From a checkpoint of a small image classifier.
Training: muon at rate 0.0064, 13200 steps, held-out accuracy 99%.
Data: trained on stained colorectal tissue patches (NCT-CRC-HE-100K), 22605 training examples, 149.5 epochs.
Rows from block 5 of a small image classifier, named by matrix and row number. Rows with one number within an expert belong to one neuron, the router's apart. Each number is 128 + 32 x the weight over its row's rms, rounded and kept within 0 to 255. All counts start at 0. After the name is the row's rms in percent of the matrix's.
After each expert's rows are labels from the 100 images, of 14848, where the router gives the expert most weight on average: "responds to" is what is common among them; "colour at peak" is the nearest of a few named colours to the mean colour under the peak. Only what is clearly more common there than usual is listed. The data: stained colorectal tissue patches (NCT-CRC-HE-100K).
# router: router (model.blocks.5.mlp.router.weight, 16x96, trained with AdamW), inputs 0-47
# gate: expert gate (model.blocks.5.mlp.gate, 16x96x96), inputs 0-47
# up: expert up (model.blocks.5.mlp.up, 16x96x96), inputs 0-47
# down: expert down (model.blocks.5.mlp.down, 16x96x96, transposed), outputs 0-47

# expert 10
router.10 101 [ 96 127 128 120 115 160 117 111 107 135 149  94 198 147 127 166 151  66 179 138 108 138  83  94 136 159  96  76  83 135 105  96 170  89 105 163 130 113 114 158 137  98 122  97 122 171 162 139]
gate.4 091 [149 193  91 105 173 147  78 187 132 181 150 112 144 149 112 144 115 185 103 150 135 110 113  98 113 108 152  52 100 145 145  76  82 159 108 162 164 128  74  76 102  93 139 163 101 103 143 118]
up.4 087 [148 112 163 150 165 160 140 148 101 133 114 156  97 148  89  82 212 155 141  96 177 136 118 112 184  87  70 145 114 146 100 137 168 124  79 119  92 147 141 156 159 149  97 152  87  78 136 166]
down.4 093 [ 94 128 104  92 128 162 157  83 130 186  75 116 140 123 136 163 159  43 184 180 153 100 138 142  55 134  89  75 144  82 198  74  91 150  79 123 133 136 134 105 107 123 131 143 125 115  96 112]
gate.5 116 [108 112 136  94 131  90  77 135  77 114  60 127  69 142  94 152 124 182 103 133 150 119  98 119 127 144 167 108 167 122 156 121 148 151 205  57  97 154 139 101 122 157 154 147 178 171 136 184]
up.5 115 [ 85 153 104 112 154  89  74 128 133 156  80 130 138 114  68 141 129 168 129 179 157  78 116  99 131 106 178 185 155 119 185 130 118 158 132 100 148 141  82 117  93 119 112 164 153 156 176 162]
down.5 108 [206 150 127 124 161 118 110  79  76  92 200 171 167 139 100 105 136 159 133 130 146 127 162 118 113 109  80  81 154 193 151 112 144 128 149 154 138 147 105  68 122  89  89 154 131 203 157 115]
gate.6 114 [165  93  99 100 117 161 145 169 121 106 182  96  80 109  76 127  89 120  94 132 101  93 156 129 186 145 147 184  75  61 120 227  43  99  63 112  96 109 108 173 140 104 108 124 162 104 169 118]
up.6 124 [122 119 119 123 126  92 104 132 104 102 145 147 107  80  79 147 120 134 124 200 122 110 181  97 141 122 125 176 155  61 165 175  37  68  38 118 168 108 101 162 140 111 112 140 135 135 152 126]
down.6 120 [ 94  87 107 157 173 179 164 157 147 169 106  38 162 118 138 140 138 119 133 102 114 119 154 139  85 126 142 152  85 132 139 101 182 143 152 137 110 143 113 192 131 141 130 107  79 136 101 139]
gate.7 100 [153 121 143 136 142 153 147 108 122 105 130 154 129  87 122 101  73  88 172  58  86  58 193 175 149 192 143  83 137 153 146 119 137 108 195  99 166 180 125 126 111 122 113 125 163  94  97 172]
up.7 098 [161 179 105 154 160 118 127 167 115 191 140 135 121  76 114 132 120 155 120 120 114 121  96 120  90  85 101 169  86 101 126 112 126 131 127 179 134 121 118  87 156 112 157 116  16 163 180 106]
down.7 096 [ 72 143 150  93  54 137  49 168 160 167 125 126 134  98  96 129 168 147  99 140 167 127 131  56 136  80 122 158 125 137 144 114 152 115  49 146 125 116  98 131 133 137 139 166 121  94  68 155]
gate.8 078 [109 158 108 111 109 149 123 225 111  68 116 118  93 138 125 145 114  91 134 156 163 140 115 150 170 183  95 120  93 150 108 155 168 126  74 115 202 114 171 157 140 179 120  96 102 130  96  99]
up.8 077 [128 139  65 112 128 145 114 229 117 104 138 123  88 166 128 140 118 116  87 170 192 118 135 109 154 199  81 153  64 143 120 159 146  81  82 129 153 152 141 134 153 164 194 117 128 130 133 107]
down.8 096 [152 133 113 142 171 124 155  66 102  60 137 137 120 104 174  59 125  80 157  74 156 135 202 130 124 205 116 100 145 117 127  95 151 141 135 160 143 115 135 152 135 137  36 129 164 146  74 152]
responds to: tissue: tumour epithelium
colour at peak: grey

# expert 8
router.8 117 [104 132 142 149  83  92  96  97 113 138  88 151 195 118 121 142 205 126 165 129 201 213 129 112 128 138 122 102 113  93 114 123 106 113 171 141 125 175 150  76 136 164 142 123 147  46 119 105]
gate.4 106 [156  94 135 182 107 160 166 111 130  99 165 118 112 101 125 164 158 164  64 123 175 119 157 127 115 111  79 161 119 135 103  92 130 101 123 164 174 166 132 180 147  94 126  90 118  89 115 149]
up.4 111 [151 163 118 144 110  71  80 121 115 164 103 131 104 118 174 142 144  91 112 109 127  82 201 138 136 130 157 180 137  90 114 106 170 114 108 124 119 112 106 120 111 124 105 130 142 152  89  81]
down.4 103 [145 173 147 154 171 150 159  64 121 139 172 174 132 150 127 135 185  64 107 118  67 130 176 120  67 188 132 111  99 121 101 126  84 140  90 106 133 126 129 142 164 153  81 148 129  90 117 173]
gate.5 092 [ 96 209 161 160  65 166 134 119 132  87 126 134 107 177 121 178 121 123 135 118  82 109 106 105  80 108 156 110  92 142 128 120 172  98 120 121  96 121 140 107  57 173 199 133 154 155 156 139]
up.5 101 [171  66  82 110 172 129  69  90 128 130  79 155 158  67 123 149 167 183 105 171 142 111 147  94 151 147  96 175  84 125 105 131  56 156 153 122 138 150  88 147 126  95  58 139  93  76 145 133]
down.5 107 [153 153  68  93 121 146 121 126 108 152 145  85 115 121 128 126 128 134 119 152 198 123 153  83  68 151 124 145 143 135 140 146 142  85 183 162 138 153  88  67 133 115 127 145  74  97 138 105]
gate.6 092 [148  68 106 151 111 176 140 105 120 113 121 148 136  93  84 148 121  87 136 112  97 129 116 160  81 120 142 156  70 170 111  83 138 111 130 149 126 121  78  59 127 152 128 131 121 105 172 138]
up.6 092 [ 92 196 147 130 114  49 108 186 134  54 125 139  85 100 136 173 152 135 142 143 114 145 106 149 180 133 164 162 186 102 180 159 115 171 102 101 173  90  93 138 178  85 109 149 120 156 104  90]
down.6 097 [ 88 125  58 153  45 156 127 137 111 149  23 132 110 170  92 111 113 111 155 130 123  72 161 161 151  80 136 105 103 109 126  69 109 172  95 181 180  99 159  61 156  83 138 139 166 127 147  87]
gate.7 104 [140 104 118 127 108 108  79 139 100 184 103 118 131  85 164 110 153 114 166  92 156 127 120 108 137 175  71 111 152 204 155 122  99 176 150 103 129 112 107 129 142 108 149 156 122 105 195 133]
up.7 111 [133 161 152 144 105 160 131 118 170  98 125 131 174 122 106 191  82 202 135 110 129 105  70 169 135 123 130 110 113 111 138  94  72  85  92 166 142 101 126  94  17  84 133 137 204 119 135 129]
down.7 090 [137 184 137 177 149 116 101 204 155  56 133 133 161 160 171 161 140  92 139  98 133  87 105 114 110 149 140 172 143 107 120 124 151 105  98 130 150 106  52  29  89  99 132 147 172  96 129 138]
gate.8 086 [142 211 126 135 130 135 139 129  84 145 133  82 156 106 127 123 147  91 166 213 163 128 133 198 125 162 101 117 127 141 128  78  98 100 171 147 128 139  85 174  59 136  73  87 173  87  86 122]
up.8 092 [135 129 163 145 198  91 164 120 146 104 137 215 119 100 128 153 131 103  80 118 108  76 125  81 145 140 157 117 126 194 179 111  48  93 130 157 126 145 104 138 115 113  85 141 188 120 132 135]
down.8 091 [163 102  55  78 142 114 124 163 165 103  97  90  89 208 142 147 102 122 182 116  82 160 170 132 156 131 142 116  83 122 138 111 146 137 137 148 181  64 101 114  95 119 117  79 223 128 108 153]
responds to: tissue: cancer-associated stroma
colour at peak: pink

# expert 6
router.6 083 [152 117 166  88 174 148 151 124 177 115 117  98 151 149 110 149 108 102  81 184 126  90  80 165 123 109 102 155 151 126 106 157  44 141 167 121 151 139 130 144  86 167  92 151 110 146 133  99]
gate.4 120 [168 131 114  81 148 166 101 158 106 137 104 104 115 165 133 141 126 102  98  78  81 156  95 139 128 112 168  81 187  77 103 139 131 106 179  65 151 164 157 154 123 221 173 154 109  98 148 121]
up.4 124 [118 168 155 130 143 102 137 169 149 167  88 130 134 153 161 173 142 143 148 112  89 153 116 130 185 132 134 148 152 139  89 182 166 104 118  96 154 148 148  91 156  91 139 120 126 111 175 114]
down.4 122 [ 85 135 172  91 128 100  60 136 143 172 126  87 150 118 139 120 148  91 149 159 117 112 177 116 106 180 145 157 118 110 163 108 113  98 174 106 136 147 174  89 113  94 137 145 109 160  98  93]
gate.5 106 [113 117 123 132 173 109  87 112 176 165 156 124 149 124 125 159 124 179 155 155 133 156 125 170  73 151  97 108  50 138 106 108 127 193 144 101 105 147 170 112 138 148 148 162  98  60 112 106]
up.5 110 [161 144 154 155 130 134 189 142 135 168 163 133 107 124 127 107 101  97 174 169 124 107 170 160 155 158 124 141 147 127 102  86 122 126 115 161  67 145 140 148  50  80  88 148 141 105 136 150]
down.5 103 [138 103 168 120 124 154  94 161 151  77  51 106 125  93 126 168 172  95 186 104 156 152 152 135  95  70 152 162 173 169  94 141 158 115 135 101 151 139 105  90  79  89 151 138 129 134  95  88]
gate.6 116 [116 158 111  93 115 169 185  62 107 144  76 176 140 121 108 128 226  96 152 149 141  95 112 103 113  70  97 104 104 129 152  92 115 163 126 153 133  97 125  95 156 153 140 212 151 139 158 154]
up.6 111 [181 108  71 122 158 117 106 143 131  82 132 143 115  99  85  85  77 123  89 127 162 124 195 153 130 119 217 142 143  98 106 126 104 151 144  86 121 127 106 141 105  84 125 147 138 115 184  51]
down.6 122 [129 134 117 129 164 133  89  93 178 169  99  97 159 141 103 137 147 158 130  98  85 108 118  96 134 147  95 119 126 101  96 129 131 132 160 158 108 178 131 113 119 113 149 117 192  98  81 181]
gate.7 098 [138 142 108 161 148  59 184 104 198 168 165 198 103 136 152 153 102 166 165 113  90 154 117 128 113 135  51 201 124 108 108 188 107 143 143 102 153  99 162 124 169 135  71 148 115 157  93 133]
up.7 098 [ 91 115 150  88 113 134 120 123  68 107  58  87 189 122 126 136 137 122 134  79 116 113 125  76 153 100 181 131 149 128 114  47 144 113 157 173 111 117 134 148 112 173 151 138 128 108 185 153]
down.7 093 [143 133 111 143 174 105  80 164 144 134 169 150 108  51 192 114 114 112 124 125 114 167 120 200 142 101  98 145  64 144 160 138 176 167 126 105  91  77 133 110 134 130 119 101  80 131 138 100]
gate.8 095 [108 121 130 140 101 148 142 163 143  90 121 139 123 131 160 114 201 162  63 151 147 118 123  88 119 147 129 103 141 124 133  90 149 163 113 146 152 148 126 147 192 161  78  88 143 161 103  90]
up.8 094 [136  77 119 156 132  97 151 113 125 119 129 152 103 129  80 164  84 128 163  99 100 105 100 181 164 123 181 157 104 126 108 146 135  92 112 188 118 149 155  86 129  87 156 141 122 144 130 144]
down.8 103 [179 124 155 148 139 104 162 104  98 138 160 136 139 128 102 148 163  95 173  96 172 141  98 138 131 105 162  63 202 108 110  66 135 126 171  86  85 160 147  67 156 109  92  63 109 189  81 136]
responds to: tissue: lymphocytes
colour at peak: brown

# expert 11
router.11 090 [112  97 132 125 148 167 161 118 175 134  98 124  90 120 142  98  92  95  70 166 129 200 130 137 109  39 175 145 173 127 114 162 104 119 100 119 193 110 130 183  93 148 115 206  71  91 149 127]
gate.4 101 [151 123 134  84 130 138 123 170 162 125  91  91  79 135  91 135 185 138 166  64 143 111 122 111  82 186 163  89  96 147 125 151  97 160 116  82 146 166 131 129 114 119 115 180 111 141 165 155]
up.4 095 [136 111 130 155 158 151 156 138  87 143 121 146  94 142 130 149  97  99 133 106 109 143 105 137 106 100 116 144 149 205 127 147 102 206 151  37 109 140 180  82 142  84 113 162  98  82 149 121]
down.4 097 [ 80 191 141 108 141  86 114 134 160 116 109 148  72 145  68 131 109 132 128 111 149 110  94  89 106 121 157 164 189 168  96 105 118 158 100 117 174 126 146 131 146 132 157 159 128 125 131  77]
gate.5 105 [ 91  96 179 129 133 153 122  68 115 125 114  89 150 152 116 115 114 135 141  99 171 113  71 174 162 116 138 102 133 123 127 126 165 107 105  92 109 128 112 125 197  99 123 108 131 143  84 153]
up.5 109 [111 165 116  81 136 141 157 123 127 136 170 142 116  54 138 136  89 165  97 116  95 128 238  98 132 128 111 123 174 134 139 135 117 121 162  74 142 153  80 126  50 149 140 138 148 127 162 102]
down.5 104 [182 162 156  86 107 164  79 181 137 181 137  97 122  89 131 129 141 114 135 172 137 131 112 124 151 154 116 153 152  90  95 154  97 110 100 105 118  96 151 170 144  85  95 166 139 148 113 128]
gate.6 109 [128 161  73 220 157 164  83 106 112 152  88 121 105 128 129 173 166 167 138 122 112 118 123 128 137 130 138  93 154 170 155 114 110  73 152 159 182 131  99 127 131  58 131 102 178 160 154  87]
up.6 102 [ 80 190 168  58 127 120 113 162 160 166 115 104 145 127 138 105  67 152 155 146 146 126 164  91 103 128 154 162 149  93 129  73 132  53 165 127  94  99 104 118 126 139 212 109 140 172  58 124]
down.6 101 [111 115 112 121 118 123  86 142 166  97 157 127 127 116 188 123 151 153  62  97  89 109  98 155 138  75 121 130 101  83 107 205 114 143 117 118 115 152 134 127 208 156 161 184 119 183 143 103]
gate.7 103 [156 159 112 133 164 156 180 153 167 120 115 145  97 103 160 152 138  87 145  74 146 136 160 147 174 145 107 124 151 165 136 176  67  70 158 191  81 105 163 145 176 161 169 135 131 157  74  83]
up.7 114 [144 124 162 129 143  91 158 142 135 106  59 141 159 145 133 120 165 160 125 113 168 182 162 140 141 100 100 103 199 150  94 178 144 137  96 173  73 131 103 123 184 155 132 170 112 150 109  96]
down.7 104 [159 160 113 135  91 159 119  81 172 183 139 142 131 143 107 148 155 166 111  86  90  67 130 114  60 167 145 166  62 161 103  57 161 157 142 142 115  97 107 153 150 121 107  89 163 164 110 111]
gate.8 107 [115  61 113 134 172 145 134 148 131 154 110 148 145  46  90 162 157 135 124 139  94 136 125 139 115 139 107  73 141 139  86 112 106  87 102 143 147 136 159 113 155 126  92 151 170  79 157 170]
up.8 108 [119 110 108 127 114 101 105 108  71 137 228 160  76 122 173 124 123 124  94 141 172 210 166 129 153 123  98 138 105 173 109 162 100 153  80  72 183 150  95 110 179 126  97 115 136 165  86 151]
down.8 100 [132 133 115 117 121 126 110 134 141 127 123 122 142 160  96  95  66 162  72 162 112 140 160  50 136  61 154 154 132  81  92 131  72 142 136 161 170 107 133 101 131 192  60 116 128  92 127 104]
responds to: tissue: adipose tissue
colour at peak: white

# expert 0
router.0 101 [ 80 145 129 133 113 113 132 154 136 102 170 157 123 160 151  81  91 122 196 183 133 147  71 144  67 190 176  74 121 129 179 180 154 122 113 126 111  97 138  73 177  71 170 123 154 110 145 138]
gate.4 089 [152 137 102 138 170 138 133 126  97 110 174 126 145 143 134 122 146  60 174 156 158 154 101 175 118  77  92  88 127 104 155  97 192  92 139 143 173 150 140 114  51 164 100 151 142 163  86  79]
up.4 092 [ 98 130 166 107  99 158 154 113 176 123  87 115 139  93 179  58 166 150 129 128 111 142 135  79 159 132 197 156  61 169  88 127 114  81 176 112  89 142 133 110 128 103 181 142  99 116 178 170]
down.4 112 [105 101  95 138 160 119 117 116  77 118 102 127 178 118 186  92  85 123  55 147  60 106 141  79 150 111 103 156 136 138 149  99 163 116 155 136 145  84 185 165 121 102 126  90 153 130 199 186]
gate.5 074 [141 145 121  73  90 138 152 166 153  79  91 131 178 147 134 150 126  98 160  67 168 158 193 126 107  84 124 146 146 173 173 208  80 179  95 147 182  96 127 158  95  73  85 106 146 103 103  95]
up.5 075 [151 191 120 176 132 129  97 121  94 108 126  89 102 180 202  68 102 118 184 123 105  93  85 123 130 159 126  97  96 115 135  51  95 138 118 143  95  73 174  89 167 172 159 154 152 105 182 123]
down.5 094 [157 102 112  71 144 149 163 100 188  95 108 143 136 103 121 110  91 105 209  84 124  68 146 127  84 108 178 123 159 119 166 162 127 200 160 123  98  93 108  93 116 155 106 162 124 129  89 110]
gate.6 095 [130 114 140 107 127 140  97 136 129 129 108  98 117 116  98 123  89 136  90 145 166 130 186 173  76  94 116 106 179 171 191 124  74  91 163 188  60 140 119  77 147 149 113  96 100  79 130 187]
up.6 095 [130  65 130 180  93 100 101 148  40 142 139 111 104 167 101 103 163 158 109  87 109 129 170 150 151  61 134 100 126 136 117 171 157 158  90 139  56 100 105 123 174  92 114 128 110 153 119 151]
down.6 093 [ 90 139 133  63 143 162 149 141  92 142  71 122 156 142  83 168 139 129  86 112 122 108 142 122 201 107  92 183 169 180  71 123  89 149 134 164 115 138 147 200 112 124 183 127 139 133 125  99]
gate.7 111 [136 130  85 115  86 119 127 186 101 186 136 151 164  90  85 135 125  80 145 126 170 119 141 106  88 173 117 126 154  99  97 171 130 151 141 145 153 165 157 111 187 130 127  86  92  82 135 126]
up.7 116 [152  37 108 144  65 142  84 163 157 128 111  77 158  74  73 139 173 126 137 137 131 159 137 125 158 203 113 103 107  92  97 135 166 131  93  86 141 110 153 147 134 114 125 141 121  73 138 113]
down.7 088 [ 98 119 140 147 144 105 135 119 159 184 120 118 121 163 130 105 124 114 139 165  94 165 172 151 184 138 143 104  62 163 130 118 117 136 116 172 117  36  91 101 157 106 208 129  48 125 139 156]
gate.8 095 [ 94 130 135 118 145 153 181 170 103  38 141 148 128 137 146 152 148 122 148 150 138 129 149 115 113 168 113 107  97  84 122 114 163 130 104  71 103 169 140  84  97  82  95 136 169  92 182 116]
up.8 109 [ 84 136 132  88 137  71 166 158 101 193 127 138 125 115 142 139 134  96 173 200 115 100 146 105 159 147 102 139  94 116  77 124 145 156 153 136 172 145 156 139 157  73 142 145 161 126 152 144]
down.8 118 [138 134 116 145 142 110 120 153  79 171 247 127  61 147 135 139 112 111 120 150 109 122 122  96 147 124 100  85 116 145 148  83 119 195  68 207 151 149 129 198 136 109 153 163 136 142 165 157]
responds to: tissue: cancer-associated stroma
colour at peak: pink

# expert 12
router.12 110 [105 151 120  90 118 113  96 127  97 200  78  95  70 102 175 160 130 165 110  64 104 113 204 178 135 147 123 109  94 109  81 142 122 142 136 150 107 125 172 102 105 157 155 133 158 118 148 187]
gate.4 109 [105 157 106 133 165 122 108 120  44 139 172 118 104 107 169 131 218 102  91 103 124 173 120 147 176 116  84 177 111  81 117  70 144 119  77 123 118 107 104  43  73 167  85 151 120 129 132 157]
up.4 116 [ 72 128  94  96 102  80 121  95 157 143 124 104  99 120 117 109 107 116 145 160 120 125  96 146 199 104 120 164 119  75 195 207 184 118 124  93 163 190 154 207 123  98 115 155 118 161 138 119]
down.4 109 [139 185 128 165 159  89 114 154 165 164  60 130 143 123 116  84 121 138 115  39 152  80 152 180 118 144 158 137 180 117 116 117 106 123 104  96 127 141  98 110 104 105  97  81  93 105  47  75]
gate.5 066 [ 46 125 103  84 124 152 149 131 100 103 163 132 109 120 162  69 130 134 193 156 113 160  92  88 133 188 105 190 163 115 150 122 129 140 132 134 137 171 122 168 100 107 149 119 126 105  99 180]
up.5 069 [121 165 127 221 149 108 110 112 112 130  97  86 147 128 114 181 146 123 154 104  91 153 121 186  71 142 115  72 110 101 130 126  98 133  98 107 149 103 134  73 221 148 134 172  95 180 162 135]
down.5 066 [128 104  99 135 189 128  82  97  88 117 156 157 173 154  82 183 137 103  92 101 127 102 120 126 155  84 169  77 160  91 127 131 164 106 126 200 123 136 143 102 122 141  75  47 180 106 140  95]
gate.6 087 [150 147 165 136  87 102 125 146  73 130 109 116 142 109 146  85  59  96 199 137 103  41 130  89 136 160 170 157 157  91 122  92  82 148 149 134 131 188 156 117 139 138 122 123 123 113 161 103]
up.6 094 [132 116 203  85 171 179 125 132  84 113  97  94 140 124 128 113 130 107 159 120 133 139  94 165 102 111 140 162 114  87 122  87 132 221 153 119 137 106 115 102 117 149  67 120 174 168 148 158]
down.6 089 [103 108  84  90 154 156 136 143 192 142 166 193 173 177 129  76 111  79 103 144 110  73 176 120  96 136 160 130 170 121 175 182 182 101 129 155 153 175 152  96 195  87 118 137 154 122 138 118]
gate.7 072 [160 117 104 170 155 143  67 125 165  84  96 125  59 129  93 133  54  60 176  71  88 119  90 125  71 166 129 111  83 123  80 133 119 210 140 129 103 115 129 112 133 105 174 164 128 139 140 121]
up.7 077 [109 131 153 153  42 138 135 113 164 107 164  89  84 124 127 132 121 109 131  97 126 200 121  94 139 132  78  89  99 161 117  93 141 108 175 146  93 115 123  99 119  82 128 129 141 160 158 151]
down.7 086 [126 120  64 126 110  74 146 177 119 140 129  92 146 130 195  61  42  66 128 119 123 153 103 156 160  87 121 120  97 123 127 123 123 143 144 153 114 168 139 119 153 101  97 154 164 203 120 160]
gate.8 102 [127 161  90 135 142 135 157  75  73 111 127 109 125 135 106 123 177 141 242 116 128 104 168 171 119 132 112 141  93 183 120 143 121  90 132 154  90  89  99 171 119  50 140 119 124 155 180 141]
up.8 097 [137 178 115  95 118  49 112 170 131 161 148 165 111  69 197 137 130 144 160 107 173 132 123 136  69 103 162 136 135 162  96 123  87 171 176 160 144  94 128  91  99 162 141 201  70 104 167 126]
down.8 099 [107 121 146  99 134  86 108 169  86 107 138  70 109 137 152 175 153 158 120 118  73  97 101 126  91 109  79 131 124 180 179  91 149 172  72  89 150 106 139 166 154 171 158 130 140 138 153 136]
responds to: tissue: mucus
colour at peak: pink

# expert 9
router.9 116 [131 166 103 113 118  86 134 112 105 166 152 167  85 161 129  93 135 150  67  93 154  79 136 157 172  85  85 133  84  73  55  88 114 171 149 142  78 103 138  96  95 162 110 162 126 122 160  79]
gate.4 105 [120 128 132 107 133 138 126 202  85 103 212 133 127  54 202 124 133 102 127 131 143 115 145 109 102 186 164  81 108 176 156 138 100 171  83 138 121 108  94 145 106  56 139 114 152 154  85 112]
up.4 102 [115 135 102 108 131 163 127 143 115 109 142 108  90  12 157  97 110 160 178 175 107 153 172 125 109 201 111 101 114 111 137 126 119 137 104 116 146 134 140 136 158 116 151  72 169 147 171 120]
down.4 107 [111 113  95 167 143 137 184 126  91 114 154 115 117 140 152 118 157 143 101 120  59 117 110 103 122 127 163 153 104  94 119 147 103 156 155 141 142 177  98 130 129 127  88 189  32 185 145 103]
gate.5 104 [171 155 100 142 118 178 198  82  94 145 133 146 149  86 120 153 169  76 119 146 135 170 158 148 156 146  98 125  68 131 140 122 126 171 108 157 132 105 122 120 147 124 153 112  98 111  85  87]
up.5 107 [114 140 114  91  89 129 172 103 130 117 145 118 184 168 145 130 106 165 181 153 183 136 101 195 121 143 143  95 162 168 137 172 153  58 144 125 127 105 104 150 164 113 146 132  73 111 139 161]
down.5 090 [175 189 135 105  91 101  67  69 218 174 117 128  93  90 145  93  82 140 141  75 176 155 107 188 106 116 138 131  63 148 109 129 102  91 117  93 157  96 155 113 126  89 103 115 171 163  96 102]
gate.6 107 [192 152 114 116  99 119 150 109 109 116 133 109 147  65 169 166 150  28 107  69 144  99 169 136 142 166  52  88 110 155 136 144 137  78 167 229 169 135 125  96 134 127 149 100 145 149 153  87]
up.6 109 [137 123 172 140  58 116 134 138 137 109 149 109 153  95 146 147 134 105 154 136 135 165 133  89 176 186 141 178 154 114 111 132 119  81 177 106 131  56 148 143 142 134 128 118 190 151 163 162]
down.6 104 [141 147 110 137 147 142 112  69  89 153 121 166  88 131 125 104 105 156 118 115  97 153  91  97  92 126 111 119  83  81 141 141 146  93 179 134 145 149  88 100 179   7 113 155 164 184 127 126]
gate.7 104 [140 135 113 129  99  98 154 139 137 155 131 171 106 140 172 107 134 133 106  85 168 107 112 163 128 140 100  99  44 150 136  99 172  94 143 178 157 130 110 165 111 125  72 140 113  99 151 141]
up.7 104 [ 98 154 122 212  60  68  98 180 161 170 166 111 126 106 112  80  89 124  65 148 154 151 130 154 166 152 141 105 127  82 126 161 174 160  97 133 154 117 127 176  84 113 114  98 100 151 118 132]
down.7 108 [129 174 162 139 116 116 126  73 141 142  58 117 124 162 188 115  57 122 168 165 106 163 119 147 149 147 163 177 138  74 113 128 153 111  69 120 159 111 131 138 160  77 171 157 120 122 112  94]
gate.8 110 [166 129 139 109 133 119 120 126 109 112  78  75 121  76 149  92 164 151 121 117  76 154 170 179 135 128 145 149 112 134  87 122  81 188 128  60 184 154 159 116 102 122 122 132  92 188 102 160]
up.8 108 [148 132 138 116 103 136  90 146 158  77 120 152  76 132  60  95  89 132 121 117 130 144 133 134 107 119 131 181 184 173 111 156 119  94 103 111 207 149 208 155 160 129 108 169 114 131 141 179]
down.8 113 [ 86 127 150  81 110 101 110 167 122 159 126  91 108 129 105 114 103 121  98  96 102  64 147 152  98  85 141 136 117 133 157 133 126 105 165  86 105  69 128 110 156  41 168  77 210 141  98 169]
responds to: tissue: cancer-associated stroma
colour at peak: grey

# expert 15
router.15 093 [155 152 114 143 168 142 104 193 115 157  55  85 189  76 153 181 148 128 145 149 106 148 140 124  81 165 117 146 153 176 165 138  68  71 151 142 193 107 107 156 113 123 147  62 196 178 126 168]
gate.4 112 [156 129 138 126 145 117  36 123 173 105 135 116 140 141 120 112  84  90  58 114  74 123 124 189 121 154 151 151 129 110 103 124 115 139 150  87 175 149 138 158 109 117  84 146 129 145 139 155]
up.4 122 [171 117 142 151  87 124 109 140 125 108 125 138 140  64 179  75 124  93  77  97  67 120 148 132 133 132  93 146 161 156 121 152 159  92 143 105 159 189 174 115 109 113  79 127  89 131 121 158]
down.4 124 [123 114 165 116 106  72  52 135 126 156  99  83  93 117 134 139 120  61 121 119 126 121 129 195 128 140 131 106 134  96 177 155 100  70 164  88  86 107 109 158 137  75 174 159 154 109 115 195]
gate.5 108 [106 147 112 142 178 136  35 125 148 171  18 107 137  99 124 148 187 167  89 151 145 132 125  84 147 100 118 123 176  74 102 138 111 192 112 118 104 110 129 131 140 127 143 174 176 172 118 120]
up.5 114 [123 135 156 139  66 109  71 127 115 136  61 182 148 138  87 113 144  64 198 191 155 140 123 125 169 134 150 139 135 149 132 178 150 103  71 147 112 109 133  53 109 131 133 198 157 199 117  95]
down.5 087 [148  84 171 102 143  85 111 120 166  73  90 154 158 160  86 117 110 126 115 164 144  73 130 104 166  91 115 133 135 144 146 145 163  66 158 126 143 103  91 117  65  89 184  99 142 157 102 143]
gate.6 096 [148 152 148 136 177 129 173 120 152 147 113 157 146 124 121 132 110 193 181 113 139 135 107  98  81 104 180 115  54 108 135 191 138 132 135 132  91 145  51 144  99 136 117 104 100 110 151 122]
up.6 099 [140 207  97 102 160 153 137 133 188 151 103 133 127 112 125 146 123 152 159  81 109 151  32 144 117 151 160 132 126 144 110 136 125 124 119 118 116 137  62 138 102  97 104 127 165  62 148 121]
down.6 104 [131  75 115 101 130 130 107 145 168 106 152 113 169 133 128  99  73 125 117  97 149 165 195 167  96 167 125  81 121 102 148 104 137  85 120 158 119 122 164 127 135 135  98 148 115 156 132 135]
gate.7 101 [ 80 150 112 116 138  88 126  93 131 106 180 146 138 140 137 142 164 145 119 123 136 114 128 130 176 111 111 123 122 133  94 142 140 144  80 142 178 148 114  34 208 148 124  58 111 178 201 159]
up.7 096 [ 71 174 119 114 138 127 157 133  94 112 181 132 131 116 130 146 148 148 117 149 146 156 142 120 102 148 152  88 144  87 110 104 156 129  48 168 118 110 124  91 146 105 146  80 135 109 236 102]
down.7 088 [ 98 137  80 155 156 129 159 170 129 147 162 172  99 125 108 110 125  94 173 100  92 187 152 155 104 139 121  59 102 194 159  64  67  67  68 153 182  73 145 145 192 150 153 147 110 144  77 132]
gate.8 113 [136 176 131 131 134  73 152 132 137 167 120  65 132 121 127 141 158  90  47 124 155 107 200 142 110  98  75 112 121 192 132 114  77 111 175 104 126 196 103  96 115 173 114  99 144  51 168 173]
up.8 117 [113 161 154 124 131 111 123 131 138 145  87  90 112 140 180 175 120 155 126  95 133 139 101 102 159 157 109 159 116  53  59  87  94 137 121 147 119 134 150 135 108 139 120 110 145 149 113 119]
down.8 097 [123 129 166 154  94 153 137 150 153 182  54 113 114 119 162 126  72 138  68 103 131 126 118 123 138 156 149 136 174  96 175 103  49 119  50 130 117  82 111 166 144 136 130 114 122 162 121 115]
responds to: tissue: lymphocytes; tissue: normal colon mucosa
colour at peak: pink